config.yaml
arch: "quartznet"
model: "audio embedding model"
dataset: "read English sentences (LibriTTS-R)"
train_examples: 15625
time_shift_ms: 100
n_mels: 40
hop_length: 160
input: "log_mel"
spec_augment: false
win_length: 512
targets: ["voice"]
num_classes: 2
embedding_dim: 64
norm: "batchnorm"
hidden_act: "leaky_relu"
channel_attention: "se"
depths: [3, 3, 3]
kernel_size: 25
stem: "single"
widths: [192, 240, 288]
am_softmax_margin: 0.1
am_softmax_scale: 16
init: "lecun_normal"
residual_init: "zero_last"
optimizer: "adamw"
learning_rate: 0.0033
beta1: 0.9
beta2: 0.98
eps: 1e-10
max_steps: 7100
batch_size: 256
epochs: 116.3
lr_schedule: "wsd"
decay_fraction: 0.2
final_lr_fraction: 0
warmup_steps: 1420
weight_decay: 0.3
Rows from block 4, named by matrix and row number. Each number is 200 + 30 x the weight over its row's rms, rounded and kept within 0 to 999. All counts start at 0. After the name is the row's rms in percent of the matrix's.
# convs0: first depthwise width-25 conv (model.blocks.4.convs.0.weight, 240x1x25), a 25 kernel
convs0.4,076,208,223,225,217,195,191,204,211,217,216,225,212,203,210,223,211,214,199,209,217,221,191,117,106,157
convs0.5,086,246,237,206,185,203,232,226,190,168,184,218,217,175,147,162,199,229,206,158,156,202,238,235,183,149
convs0.6,060,194,199,203,210,171,159,195,244,214,217,173,165,208,234,241,208,185,206,253,234,223,227,243,250,251
convs0.7,125,218,202,181,178,199,225,225,213,215,225,227,211,205,217,218,221,226,224,213,210,215,210,171,122,109
convs0.8,067,190,197,207,184,176,198,198,185,191,221,246,254,233,219,186,199,267,243,170,137,169,213,184,177,229
convs0.9,097,187,175,189,215,223,229,233,203,191,198,196,185,166,141,133,143,161,189,204,175,154,168,209,223,208
convs0.10,105,148,142,167,198,211,195,181,195,186,182,172,175,182,211,243,229,229,236,254,223,169,156,182,207,230
convs0.11,114,260,270,253,221,211,219,215,188,178,184,204,216,221,206,186,153,161,191,194,177,171,180,173,169,170
convs0.12,102,155,182,199,192,186,188,184,178,179,194,217,234,233,224,231,244,239,206,189,172,156,146,155,160,159
convs0.13,050,153,186,171,158,190,226,198,165,170,209,223,173,186,183,225,249,230,194,232,210,182,172,165,142,155
convs0.14,085,221,225,182,177,207,224,228,193,152,170,199,216,210,203,205,225,241,234,203,181,223,263,258,176,143
convs0.15,102,176,133,159,201,208,203,186,185,221,202,175,183,200,219,232,216,220,219,251,238,216,171,135,154,201
convs0.16,050,210,227,204,173,173,192,170,179,192,220,227,239,228,185,189,214,241,221,196,220,190,132,156,227,270
convs0.17,102,146,174,210,214,185,149,136,186,229,225,203,187,187,194,190,192,216,236,238,215,177,146,152,186,212
convs0.18,140,198,167,155,184,228,258,213,165,136,157,203,219,196,167,185,212,226,220,214,214,222,232,230,235,227
convs0.19,058,263,253,231,197,189,188,198,197,208,199,165,150,172,211,225,212,188,198,225,237,238,225,206,235,259
convs0.20,125,252,229,179,137,154,203,199,181,169,178,205,209,194,180,161,169,194,230,243,231,211,192,172,161,162
convs0.21,107,181,190,180,182,186,198,196,174,177,189,192,209,205,187,174,176,185,169,168,204,225,261,270,264,251
convs0.22,077,197,199,192,175,170,181,214,206,179,188,205,237,199,176,195,230,266,275,258,198,174,214,245,223,199
convs0.23,059,226,202,204,204,211,245,205,175,176,218,263,189,186,239,249,164,125,153,197,206,195,192,214,198,178
convs0.24,111,180,176,173,194,243,241,183,135,149,198,225,214,176,148,163,204,228,207,172,165,181,213,224,217,218
convs0.25,131,221,266,252,190,144,157,204,246,257,222,199,201,185,179,179,197,198,204,204,206,196,204,217,193,152
convs0.26,088,274,280,256,201,179,181,191,214,226,212,194,199,189,165,169,199,194,177,183,196,212,232,234,203,186
convs0.27,144,233,242,235,236,232,212,204,201,201,204,197,189,186,213,239,230,211,204,208,212,211,188,141,119,152
convs0.28,061,241,177,185,193,170,175,183,222,257,228,226,207,202,146,147,161,223,184,170,236,223,199,213,228,165
convs0.29,095,188,161,126,134,177,212,245,229,217,192,184,210,224,224,216,192,187,190,224,237,201,181,196,231,241
convs0.30,099,192,218,182,147,170,232,234,202,199,215,197,185,198,208,209,171,163,175,205,205,169,134,132,154,187
convs0.31,050,239,221,194,174,198,215,240,203,171,177,225,251,252,226,208,201,201,201,213,204,205,178,174,256,274
convs0.32,097,214,233,217,194,196,200,200,209,239,255,253,199,174,169,161,168,184,207,220,230,236,237,191,149,152
convs0.33,032,229,238,195,236,246,242,179,163,205,173,161,185,203,231,250,186,187,209,216,183,242,233,155,185,168
convs0.34,085,263,254,237,207,189,194,212,211,198,211,193,212,245,256,250,222,183,166,170,185,186,180,176,178,170
convs0.35,055,239,212,178,161,150,156,182,184,208,225,201,165,133,143,177,199,195,188,179,185,198,206,236,238,190
convs0.36,114,242,212,183,150,206,257,232,178,174,205,255,199,159,157,164,160,183,206,194,173,171,179,215,212,187
convs0.37,129,186,192,164,145,151,170,186,203,219,217,201,187,200,207,201,198,197,206,215,217,181,152,187,256,284
convs0.38,060,221,241,252,248,211,162,141,190,229,203,163,201,243,210,189,179,176,186,195,198,174,158,155,185,209
convs0.39,107,234,237,194,193,195,204,171,160,187,227,218,189,208,235,223,211,222,239,225,214,214,205,166,137,123
convs0.40,125,198,180,178,188,196,203,221,219,204,201,205,193,206,237,247,226,194,172,162,155,153,168,210,253,276
convs0.41,109,223,189,162,154,160,196,230,249,232,205,193,185,192,206,213,212,213,218,199,217,224,215,181,132,129
convs0.42,090,280,247,186,148,150,185,220,219,202,187,184,193,211,216,197,182,177,194,197,192,199,216,218,237,261
convs0.43,097,193,190,193,176,180,215,248,253,250,261,229,214,211,205,199,191,148,141,169,199,213,226,220,209,198
convs0.44,108,189,203,210,202,197,212,207,188,193,207,212,205,201,170,145,161,207,236,225,199,160,114,155,232,248
convs0.45,066,207,189,151,131,155,183,201,211,216,203,198,187,170,170,182,208,218,230,227,213,198,193,220,255,267
convs0.46,070,130,176,235,236,177,157,202,219,212,203,173,175,197,218,198,164,190,236,269,232,190,197,218,227,217
convs0.47,164,213,208,177,155,153,164,185,207,253,245,230,233,219,182,174,190,193,171,148,193,233,238,211,213,234
convs0.48,086,203,240,254,225,204,216,242,248,243,238,223,186,187,226,241,197,199,196,180,153,163,186,181,165,173
convs0.49,144,181,174,186,190,189,195,212,231,231,203,169,159,163,187,217,231,231,215,193,158,141,151,191,236,257
convs0.50,093,147,137,168,205,217,202,194,199,198,198,213,225,234,242,237,223,216,220,238,248,215,163,158,196,231
convs0.51,070,234,234,212,186,151,140,176,203,189,185,216,255,254,233,212,190,174,178,194,225,236,225,213,201,164
convs0.52,075,202,180,184,207,215,226,203,202,219,215,203,201,192,143,128,162,170,183,210,248,268,246,193,202,194
convs0.53,063,216,192,204,219,201,183,195,224,250,221,194,194,248,245,205,170,185,208,204,179,173,220,240,259,276
convs0.54,098,186,208,216,202,203,202,203,172,176,212,223,209,193,185,188,170,149,154,163,174,222,241,246,250,271
convs0.55,088,155,135,180,223,228,220,186,182,189,168,157,164,186,197,210,216,209,215,232,241,210,169,160,211,255
convs0.56,076,172,183,175,159,176,207,197,203,177,158,201,255,266,248,198,182,168,200,215,197,188,213,253,231,230
convs0.57,118,206,235,214,175,153,169,196,209,215,239,250,202,157,144,155,173,170,178,201,216,208,208,234,245,217
convs0.58,096,135,139,143,152,174,195,212,227,226,229,236,208,192,201,204,211,203,214,220,232,246,217,185,186,201
convs0.59,098,206,195,171,158,158,155,130,144,178,208,230,256,236,205,215,225,214,215,204,201,203,209,221,215,208
convs0.60,089,181,147,147,210,247,227,216,200,207,202,181,180,187,209,226,216,200,217,221,216,233,251,260,212,148
convs0.61,104,256,255,182,141,182,224,200,160,187,218,202,178,202,233,216,197,188,185,219,244,207,151,156,208,225
convs0.62,129,138,175,228,224,209,217,189,158,161,193,219,220,189,146,130,163,219,239,215,195,191,198,211,220,201
convs0.63,095,166,191,202,214,221,222,211,172,165,209,241,251,230,213,203,196,209,219,231,211,155,143,197,264,240
convs0.64,114,196,169,187,225,230,221,202,212,221,184,149,166,219,252,214,180,216,241,195,143,169,250,249,192,200
convs0.65,113,232,231,220,220,201,185,194,234,257,237,181,160,197,204,204,196,209,231,215,201,185,148,138,155,159
convs0.66,095,200,174,169,222,253,214,181,150,152,190,183,159,162,205,240,226,228,226,225,180,171,184,192,161,165
convs0.67,095,197,196,206,244,258,256,220,178,166,204,236,226,215,182,142,164,214,242,237,230,220,196,199,214,209
convs0.68,110,247,258,228,179,164,181,195,196,182,175,195,222,208,166,157,188,218,244,248,241,212,184,172,169,169
convs0.69,104,182,213,203,209,220,236,241,232,222,221,222,210,197,212,244,250,244,218,199,171,183,175,159,140,154
convs0.70,131,223,204,166,166,196,220,222,211,207,204,201,200,190,167,141,126,145,194,215,218,212,224,244,235,229
convs0.71,102,207,221,209,183,161,155,187,210,204,197,202,216,215,204,196,209,232,238,232,213,193,179,153,137,117
convs0.72,083,254,214,166,139,192,233,230,210,213,204,207,204,189,165,170,200,212,206,183,183,176,174,169,150,135
convs0.73,077,154,161,167,149,159,176,201,180,185,222,244,227,191,199,180,217,238,214,192,182,176,159,198,252,236
convs0.74,065,219,239,265,220,160,139,152,172,215,186,184,214,238,217,200,218,220,161,180,216,222,187,174,187,225
convs0.75,109,223,214,212,209,203,199,173,181,225,240,205,174,194,203,181,171,203,216,199,172,215,269,239,159,116
convs0.76,093,153,131,159,194,224,209,180,191,220,227,187,152,165,217,244,221,191,197,218,215,205,188,189,230,258
convs0.77,044,183,165,159,186,211,226,221,244,195,146,171,194,137,226,219,213,221,220,203,185,232,255,237,219,189
convs0.78,112,139,169,221,246,238,214,193,191,201,225,220,219,203,194,204,225,244,228,201,174,150,143,170,173,173
convs0.79,106,249,227,222,206,196,230,222,183,160,189,215,189,180,187,158,151,168,195,176,171,218,243,213,161,137
convs0.80,082,171,167,156,149,164,213,235,205,197,217,239,229,215,218,228,224,187,182,193,232,250,247,196,162,169
convs0.81,116,237,214,175,179,232,273,260,195,175,201,234,237,208,167,153,177,196,197,189,174,176,199,215,192,167
convs0.82,111,126,149,180,195,166,167,192,199,189,176,176,201,216,204,183,179,197,237,255,234,203,207,235,241,228
convs0.83,104,140,153,178,174,163,169,209,226,206,222,261,251,212,203,223,240,233,214,196,186,174,180,178,184,189
convs0.84,090,176,197,205,181,150,157,170,210,240,216,180,190,186,171,206,220,196,190,207,246,218,139,132,179,229
convs0.85,084,210,200,205,209,228,218,181,147,131,154,175,201,199,192,203,213,200,202,240,232,216,202,226,256,260
convs0.86,092,218,198,163,137,149,196,215,186,179,203,215,209,188,173,186,212,241,238,202,188,211,230,222,182,118
convs0.87,100,178,157,146,174,186,197,215,244,257,230,179,148,158,206,241,239,236,209,197,201,215,204,181,190,195
convs0.88,060,265,272,241,222,210,207,199,197,202,205,175,191,239,231,209,195,208,208,192,179,189,200,173,143,148
convs0.89,073,149,174,216,232,220,166,160,186,172,133,186,204,204,177,179,199,222,219,226,201,198,218,250,242,244
convs0.90,122,230,222,180,164,161,145,160,187,232,254,240,200,181,191,194,199,197,181,171,178,219,258,227,190,173
convs0.91,095,130,130,135,156,189,206,203,203,206,205,189,202,230,240,230,210,204,202,196,178,176,192,214,220,228
convs0.92,058,218,246,232,189,182,197,194,208,222,242,268,230,202,196,183,190,201,196,225,272,258,190,172,210,197
convs0.93,091,211,191,165,159,167,193,210,190,168,188,220,223,199,181,208,232,233,210,170,152,151,193,252,270,201
convs0.94,130,219,232,242,246,246,228,222,215,201,187,178,185,185,194,219,211,184,161,165,177,177,154,143,153,180
convs0.95,057,135,211,232,205,181,175,245,266,211,206,260,220,216,207,188,179,186,216,193,166,166,203,188,160,204
convs0.96,121,190,171,167,178,218,257,245,225,210,208,224,235,240,233,228,192,182,215,248,252,231,212,200,220,235
convs0.97,084,234,239,208,196,209,229,230,219,230,216,182,162,192,227,229,202,183,178,169,159,165,201,198,157,119
convs0.98,147,213,233,251,262,262,244,211,186,178,183,180,184,188,185,181,200,219,218,196,182,177,169,164,162,163
convs0.99,099,203,194,177,180,187,186,189,185,183,183,179,190,208,190,177,198,198,186,155,154,194,243,274,269,251
convs0.100,118,178,215,250,254,233,210,203,200,210,206,218,237,205,160,172,218,252,221,166,175,211,235,220,169,144
convs0.101,062,222,226,196,152,139,180,236,225,208,169,163,181,170,130,157,196,208,200,190,198,205,205,182,164,173
convs0.102,086,230,174,146,164,217,267,261,241,198,202,182,161,169,187,204,210,211,195,183,195,228,238,224,209,193
convs0.103,092,215,236,244,231,199,158,148,192,233,213,167,189,221,247,239,230,198,183,204,222,208,177,149,196,243
convs0.104,109,214,216,220,230,255,246,238,230,223,230,224,234,248,265,230,209,207,219,229,216,207,231,202,194,186
convs0.105,081,196,208,215,177,143,141,167,186,170,169,218,269,250,190,178,218,236,222,199,196,211,221,195,177,182
convs0.106,080,215,242,213,191,218,222,196,201,235,240,197,164,133,137,152,177,199,220,225,200,167,187,199,182,163
convs0.107,071,244,225,193,186,201,209,228,233,219,214,223,209,193,186,190,193,171,151,182,191,180,149,172,240,284
convs0.108,095,121,148,161,192,208,195,184,186,185,180,152,141,164,188,206,194,201,220,221,230,212,218,207,182,172
convs0.109,093,139,161,194,203,214,220,216,195,151,134,168,212,227,230,236,232,235,226,222,207,193,174,184,216,229
convs0.110,128,169,221,247,219,178,170,207,237,243,234,237,244,223,194,178,192,213,228,212,192,168,178,195,166,133
convs0.111,119,261,244,242,248,234,213,213,201,215,227,212,200,199,203,190,186,188,172,163,175,203,188,144,145,175
convs0.112,098,169,175,222,241,223,222,245,224,205,180,172,173,185,179,170,152,143,178,221,224,196,210,222,191,138
convs0.113,099,154,179,212,228,205,166,183,220,244,214,170,168,184,187,228,257,238,195,169,189,223,237,230,187,144
convs0.114,066,158,204,225,251,232,208,174,188,228,244,214,172,184,205,207,231,210,202,198,232,233,188,140,135,177
convs0.115,122,226,240,210,171,157,156,158,191,223,230,199,179,179,193,192,197,195,196,194,194,197,219,253,264,261
convs0.116,113,187,217,231,215,171,170,187,194,225,237,233,202,173,176,233,252,226,169,138,154,203,225,219,192,155
convs0.117,090,178,165,215,213,229,242,249,245,233,243,232,190,163,165,190,221,212,220,242,237,191,182,182,166,175
convs0.118,092,248,248,219,201,211,233,235,216,192,192,199,182,157,146,174,185,189,196,210,190,140,139,195,212,172
convs0.119,056,159,156,179,225,224,198,175,147,158,223,265,222,178,193,203,203,231,239,215,191,176,195,226,213,154
convs0.120,075,208,213,214,224,238,226,225,206,178,188,212,227,228,215,189,158,145,154,208,222,193,155,151,210,264
convs0.121,071,214,239,231,200,186,198,216,214,203,218,218,180,141,162,171,177,201,220,216,201,207,247,273,254,228
convs0.122,090,178,211,223,208,196,164,177,227,220,187,163,181,233,236,208,205,188,171,174,224,260,234,149,133,193
convs0.123,088,153,156,227,273,263,222,179,180,197,199,179,194,223,227,219,183,168,172,191,199,192,171,171,197,234
convs0.124,083,203,172,147,143,173,177,163,172,180,203,206,182,181,219,245,245,227,236,248,223,186,187,209,227,226
convs0.125,086,211,196,190,180,183,218,231,191,204,227,202,185,190,182,183,196,159,126,152,223,268,220,157,160,191
convs0.126,097,194,205,179,149,175,197,214,214,200,212,241,230,202,189,186,172,179,195,220,250,271,248,213,179,143
convs0.127,104,254,254,221,195,193,213,219,192,186,186,203,216,205,176,172,205,231,234,211,187,177,165,156,143,134
convs0.128,088,154,139,149,182,185,178,199,232,195,208,223,216,203,222,263,247,219,191,189,179,189,207,203,170,151
convs0.129,110,197,222,245,232,186,155,141,145,212,241,227,201,195,198,225,239,219,176,161,182,203,232,229,192,171
convs0.130,142,216,227,234,229,221,230,230,225,237,233,201,177,195,231,229,224,221,212,190,174,174,180,164,141,136
convs0.131,090,191,139,133,187,234,218,180,162,200,223,203,161,143,195,235,230,180,173,212,222,193,184,218,227,210
convs0.132,094,211,251,247,190,160,199,245,235,187,190,244,264,240,194,176,181,194,211,188,160,162,194,217,213,191
convs0.133,107,220,256,280,252,215,181,175,163,166,178,200,209,198,174,178,191,206,212,229,241,223,191,178,198,221
convs0.134,093,153,188,222,205,165,130,149,187,223,208,166,178,213,222,200,169,170,194,234,229,182,169,195,237,237
convs0.135,063,199,213,233,231,227,203,186,177,168,192,188,200,163,177,177,185,174,159,126,142,194,229,246,222,190
convs0.136,134,217,227,219,179,152,172,190,185,186,177,165,165,182,190,199,208,211,229,227,210,172,131,128,169,213
convs0.137,060,165,187,191,174,171,172,171,171,221,263,252,169,136,173,199,202,222,205,169,183,190,173,199,226,231
convs0.138,090,194,188,184,169,159,147,127,132,167,206,193,215,220,199,194,217,227,234,205,205,226,235,223,206,214
convs0.139,100,250,247,192,153,169,199,225,213,173,159,146,155,174,195,202,188,156,156,184,197,178,185,191,201,227
convs0.140,080,247,232,216,200,156,141,168,214,228,170,123,149,184,189,183,207,208,207,215,214,203,188,188,191,219
convs0.141,077,160,170,191,214,244,231,180,171,191,225,237,201,177,189,205,213,219,215,196,185,200,254,281,248,189
convs0.142,079,148,188,189,220,216,210,221,244,239,218,176,175,192,238,242,216,216,179,192,205,213,193,153,137,150
convs0.143,121,244,241,249,224,176,131,155,210,233,207,183,186,203,222,228,212,188,171,183,187,183,168,153,184,206
convs0.144,096,225,219,187,191,199,212,196,189,211,231,221,184,158,198,247,224,218,194,159,134,153,171,200,240,261
convs0.145,122,277,247,188,147,162,201,205,186,170,175,194,203,204,199,192,195,204,199,188,188,205,215,226,252,265
convs0.146,076,175,172,161,176,180,150,159,187,220,244,230,190,190,216,260,237,189,178,155,174,197,220,220,210,164
convs0.147,131,184,176,172,172,176,174,174,170,189,228,238,225,208,182,161,169,181,180,179,189,212,240,256,260,240
convs0.148,096,193,188,204,223,247,257,234,191,165,161,152,139,146,174,200,210,209,215,211,217,211,225,220,200,171
convs0.149,132,139,120,154,202,228,235,224,204,193,212,229,232,234,224,206,190,184,201,207,206,217,217,187,170,159
convs0.150,045,201,161,156,211,262,266,241,200,178,157,172,186,214,225,199,162,171,177,210,207,181,206,208,188,162
convs0.151,111,145,139,192,216,183,195,230,240,217,215,238,239,231,241,238,226,211,204,185,173,181,182,159,169,203
convs0.152,086,155,213,235,192,163,185,194,185,216,252,235,182,168,205,210,197,242,261,203,153,159,171,172,212,216
convs0.153,110,216,227,250,228,220,209,203,201,206,193,179,219,240,184,165,193,221,205,158,212,259,236,160,134,175
convs0.154,150,166,145,150,176,193,195,196,209,242,260,235,195,203,226,230,205,174,175,200,224,226,230,239,237,224
convs0.155,072,236,251,236,227,218,195,172,174,205,222,205,192,197,204,201,211,222,238,244,251,203,179,219,258,259
convs0.156,083,204,203,178,156,190,231,230,194,166,164,183,216,233,238,220,197,164,160,174,186,213,240,216,152,136
convs0.157,080,184,186,185,201,229,232,184,140,160,209,218,187,154,148,182,217,211,171,173,211,239,245,185,151,177
convs0.158,089,213,233,250,208,166,168,189,235,257,231,185,178,193,178,170,161,178,194,200,198,177,212,243,257,232
convs0.159,102,159,157,193,216,230,231,207,183,170,182,213,239,216,187,194,225,224,201,156,154,206,263,256,223,212
convs0.160,125,169,193,247,248,198,181,208,233,228,193,170,171,171,185,214,216,192,176,180,205,236,249,200,148,137
convs0.161,093,213,246,270,247,194,168,197,199,209,218,208,200,193,178,164,144,187,228,255,205,195,215,235,229,186
convs0.162,147,174,157,187,236,259,245,209,200,184,177,173,181,199,222,233,220,212,200,192,188,185,154,153,226,259
convs0.163,073,250,247,202,194,259,284,250,221,206,197,188,183,186,170,172,192,194,203,202,187,174,183,192,185,180
convs0.164,074,141,157,158,208,216,200,177,175,222,266,236,190,165,176,177,199,208,205,215,224,237,236,206,197,158
convs0.165,097,159,191,232,249,243,210,170,164,192,211,193,174,202,230,229,205,190,188,182,201,227,244,188,130,153
convs0.166,125,242,248,251,218,196,199,203,203,211,225,197,169,159,179,202,202,195,181,182,213,211,196,152,125,148
convs0.167,072,282,207,183,192,192,185,208,193,163,169,208,223,223,250,240,228,201,162,175,178,213,204,158,153,210
convs0.168,089,213,188,166,166,197,240,225,193,162,163,205,233,237,204,139,132,209,235,235,216,180,182,217,209,190
convs0.169,038,214,222,241,228,220,196,195,206,205,237,266,267,214,205,204,203,224,226,211,219,194,173,160,153,154
convs0.170,114,157,151,172,185,225,227,243,257,237,195,180,198,201,213,206,197,207,208,212,185,147,147,179,212,245
convs0.171,092,156,156,181,234,232,206,184,186,200,199,212,180,188,192,188,175,190,197,144,154,248,267,240,205,185
convs0.172,150,236,229,208,180,156,155,181,224,236,218,205,202,204,206,202,194,207,226,247,253,240,203,163,145,161
convs0.173,075,235,215,172,207,216,205,189,170,172,192,195,205,190,193,213,214,239,256,281,258,170,175,200,198,163
convs0.174,124,164,160,168,170,170,187,203,212,212,200,189,162,168,195,204,211,206,200,183,167,170,192,230,267,276
convs0.175,161,223,201,206,233,256,261,251,234,224,212,208,207,191,176,160,148,168,174,169,173,177,181,189,188,198
convs0.176,074,236,220,189,196,212,231,209,155,126,152,203,211,222,192,175,182,153,158,191,215,220,245,232,212,212
convs0.177,056,259,215,190,177,167,201,216,223,244,250,182,173,209,215,203,160,171,217,181,178,245,253,208,164,173
convs0.178,140,177,197,237,246,229,209,185,204,234,228,228,218,200,203,219,218,240,238,220,224,220,197,158,134,146
convs0.179,101,149,173,217,224,216,212,204,188,186,206,225,210,185,192,205,180,143,145,193,224,203,146,162,225,264
convs0.180,106,238,212,182,178,205,191,183,175,187,196,225,193,190,206,205,212,192,160,147,219,243,196,108,155,230
convs0.181,099,258,240,221,222,226,214,187,173,178,174,170,197,235,227,210,214,215,225,235,237,220,174,150,154,164
convs0.182,114,236,252,213,173,173,197,202,190,181,171,186,223,217,185,173,169,197,216,228,212,169,155,200,262,269
convs0.183,143,187,174,183,202,208,206,208,192,182,195,230,262,273,264,251,228,194,179,196,224,225,222,217,217,223
convs0.184,054,231,215,222,191,179,162,171,199,245,232,190,164,164,232,253,222,185,190,194,243,231,176,167,214,254
convs0.185,048,227,232,224,213,209,234,240,213,208,239,264,265,206,183,151,182,209,179,198,225,210,186,158,172,208
convs0.186,117,162,197,235,245,209,174,183,225,232,197,163,170,202,239,243,211,188,170,177,192,205,205,218,252,267
convs0.187,066,201,235,253,263,254,218,181,176,192,180,160,174,183,225,245,222,185,180,165,170,184,195,186,187,170
convs0.188,072,205,209,180,159,164,149,165,200,204,202,192,195,189,172,182,186,210,233,209,186,159,169,229,279,250
convs0.189,095,163,154,176,181,160,191,231,226,196,201,241,257,245,215,204,217,211,192,180,164,164,169,190,232,243
convs0.190,115,267,251,201,159,140,163,208,235,219,194,182,169,215,240,235,209,176,181,203,197,188,192,203,185,165
convs0.191,061,181,144,163,208,242,263,251,229,212,200,190,221,235,223,203,199,180,157,156,182,192,202,201,194,163
convs0.192,088,210,218,256,245,209,168,170,179,204,220,219,192,167,154,174,192,205,190,179,190,211,233,237,257,257
convs0.193,113,224,156,127,167,221,232,234,219,196,184,190,203,246,233,196,183,188,174,214,251,230,192,178,174,169
convs0.194,110,249,251,234,196,171,194,219,210,171,152,182,223,221,194,180,183,232,238,218,208,216,187,143,144,192
convs0.195,087,162,167,214,251,233,220,223,194,161,183,223,265,264,239,213,184,178,196,222,213,203,219,228,214,187
convs0.196,156,233,244,211,174,182,205,228,205,176,191,198,194,176,175,188,164,163,202,246,209,163,206,265,268,219
convs0.197,099,215,223,182,139,134,157,188,168,151,174,200,190,178,186,211,218,210,207,200,199,229,243,246,229,215
convs0.198,076,171,190,204,192,175,206,216,166,171,230,268,211,202,200,212,195,170,151,166,202,228,222,188,147,136
convs0.199,145,155,176,171,153,141,159,179,186,187,198,206,201,199,209,217,237,234,241,248,219,206,218,240,239,212
convs0.200,133,168,185,209,208,194,194,181,199,225,224,204,201,189,176,159,153,163,193,240,275,271,234,206,196,206
convs0.201,118,212,212,174,163,172,189,210,226,239,239,236,222,229,205,181,174,188,200,197,224,240,253,250,255,231
convs0.202,100,189,155,159,213,223,210,182,189,194,196,172,167,207,204,186,167,199,213,241,251,199,149,132,199,250
convs0.203,048,179,192,169,185,219,189,148,127,177,192,179,187,199,192,200,193,196,208,214,217,223,237,247,249,263
convs0.204,087,264,209,171,184,210,224,224,229,220,206,184,176,199,212,174,146,147,148,143,176,190,193,187,191,179
convs0.205,139,172,159,144,142,150,172,186,196,219,232,225,220,219,210,196,192,202,211,215,219,236,242,245,231,220
convs0.206,099,232,194,183,202,201,181,184,213,229,234,227,228,217,190,191,209,237,241,235,214,181,148,132,152,157
convs0.207,121,249,259,229,176,168,187,199,190,167,190,231,235,207,189,170,162,178,183,169,156,178,217,244,237,214
convs0.208,107,200,203,190,194,211,217,213,202,198,216,201,182,193,202,194,184,175,201,246,241,193,138,182,276,280
convs0.209,092,211,214,234,257,234,203,177,203,240,219,176,164,174,218,223,194,158,171,201,192,155,144,168,220,237
convs0.210,115,215,216,246,269,261,242,239,224,213,188,190,205,220,219,207,199,196,220,256,233,213,191,179,196,228
convs0.211,064,204,153,125,162,214,225,197,174,175,207,202,215,212,230,227,189,182,217,241,241,217,220,205,169,143
convs0.212,102,253,198,147,179,233,236,210,198,200,198,205,190,173,184,205,207,180,163,178,201,218,241,243,255,260
convs0.213,042,236,160,149,175,196,218,212,200,175,171,225,208,227,217,218,231,192,174,161,196,186,234,283,229,211
convs0.214,113,186,170,133,133,168,189,194,206,223,238,225,207,198,192,187,192,193,193,178,208,246,263,240,207,198
convs0.215,104,230,232,173,150,213,266,233,166,164,203,233,215,182,171,166,171,183,192,214,227,227,230,225,215,231
convs0.216,087,250,241,207,165,164,212,229,207,180,179,218,216,194,178,172,152,136,152,168,163,171,198,199,203,200
convs0.217,100,158,143,171,232,226,206,187,199,213,173,165,200,231,231,241,257,227,196,191,219,236,211,155,166,199
convs0.218,112,256,236,204,171,186,250,261,219,171,147,185,221,206,164,156,190,224,213,187,178,190,209,202,179,172
convs0.219,090,216,229,208,161,170,221,269,262,208,173,203,236,216,179,161,176,212,227,204,181,197,228,232,193,159
convs0.220,105,170,178,192,199,212,222,234,237,212,196,222,258,248,208,159,146,165,178,183,184,197,239,240,213,163
convs0.221,087,230,226,211,192,168,177,191,172,154,158,191,218,197,184,203,237,264,253,194,154,175,221,236,229,205
convs0.222,116,115,152,193,226,233,236,246,233,196,191,201,183,166,195,233,220,203,208,213,190,167,166,172,184,197
convs0.223,096,232,205,165,162,195,225,230,213,216,237,231,183,168,212,233,218,188,182,176,182,199,209,179,135,127
convs0.224,116,221,229,230,231,243,238,219,205,185,166,161,171,199,217,224,228,193,167,175,198,183,147,136,163,199
convs0.225,126,177,164,198,225,190,144,165,212,235,224,170,153,177,197,206,173,143,160,214,236,195,160,166,202,209
convs0.226,063,164,179,170,180,207,215,206,198,184,169,192,212,225,235,217,181,175,195,210,223,247,234,191,145,113
convs0.227,122,195,215,222,177,150,143,157,206,218,187,160,178,185,199,211,222,231,247,248,233,206,189,218,240,240
convs0.228,096,265,224,183,203,259,270,232,201,189,179,188,208,215,199,203,220,205,198,196,199,185,148,144,175,206
convs0.229,074,177,159,182,220,241,236,211,197,212,220,211,189,173,196,216,220,218,203,182,186,221,232,191,130,117
convs0.230,114,183,182,184,176,160,179,210,239,251,230,203,191,187,206,204,203,220,236,238,237,232,224,181,151,132
convs0.231,100,179,161,169,200,207,172,145,147,198,251,227,168,177,231,243,211,187,191,205,220,229,192,177,211,254
convs0.232,137,144,131,170,208,214,215,204,199,202,198,193,194,203,219,234,250,266,247,212,197,201,205,182,167,169
convs0.233,148,195,228,262,258,207,185,206,237,247,240,217,195,188,189,195,196,203,199,183,175,172,168,159,152,159
convs0.234,087,241,248,224,206,201,189,177,185,167,172,175,214,245,257,237,200,186,214,218,227,209,151,152,172,224
convs0.235,064,249,265,197,176,198,212,238,207,180,214,262,242,223,219,211,201,207,211,214,197,148,178,219,186,151
convs0.236,061,177,197,186,195,193,189,202,242,249,254,236,214,211,195,218,215,234,205,135,140,184,224,247,213,193
convs0.237,080,197,156,145,196,231,213,182,183,189,198,193,205,216,204,190,179,202,209,188,170,153,165,209,261,280
convs0.238,102,184,190,207,215,222,216,196,201,220,224,210,195,177,166,157,151,173,192,221,245,223,170,137,137,163
convs0.239,096,183,179,182,187,190,202,211,180,171,202,246,239,200,197,234,259,243,224,198,166,151,168,225,261,214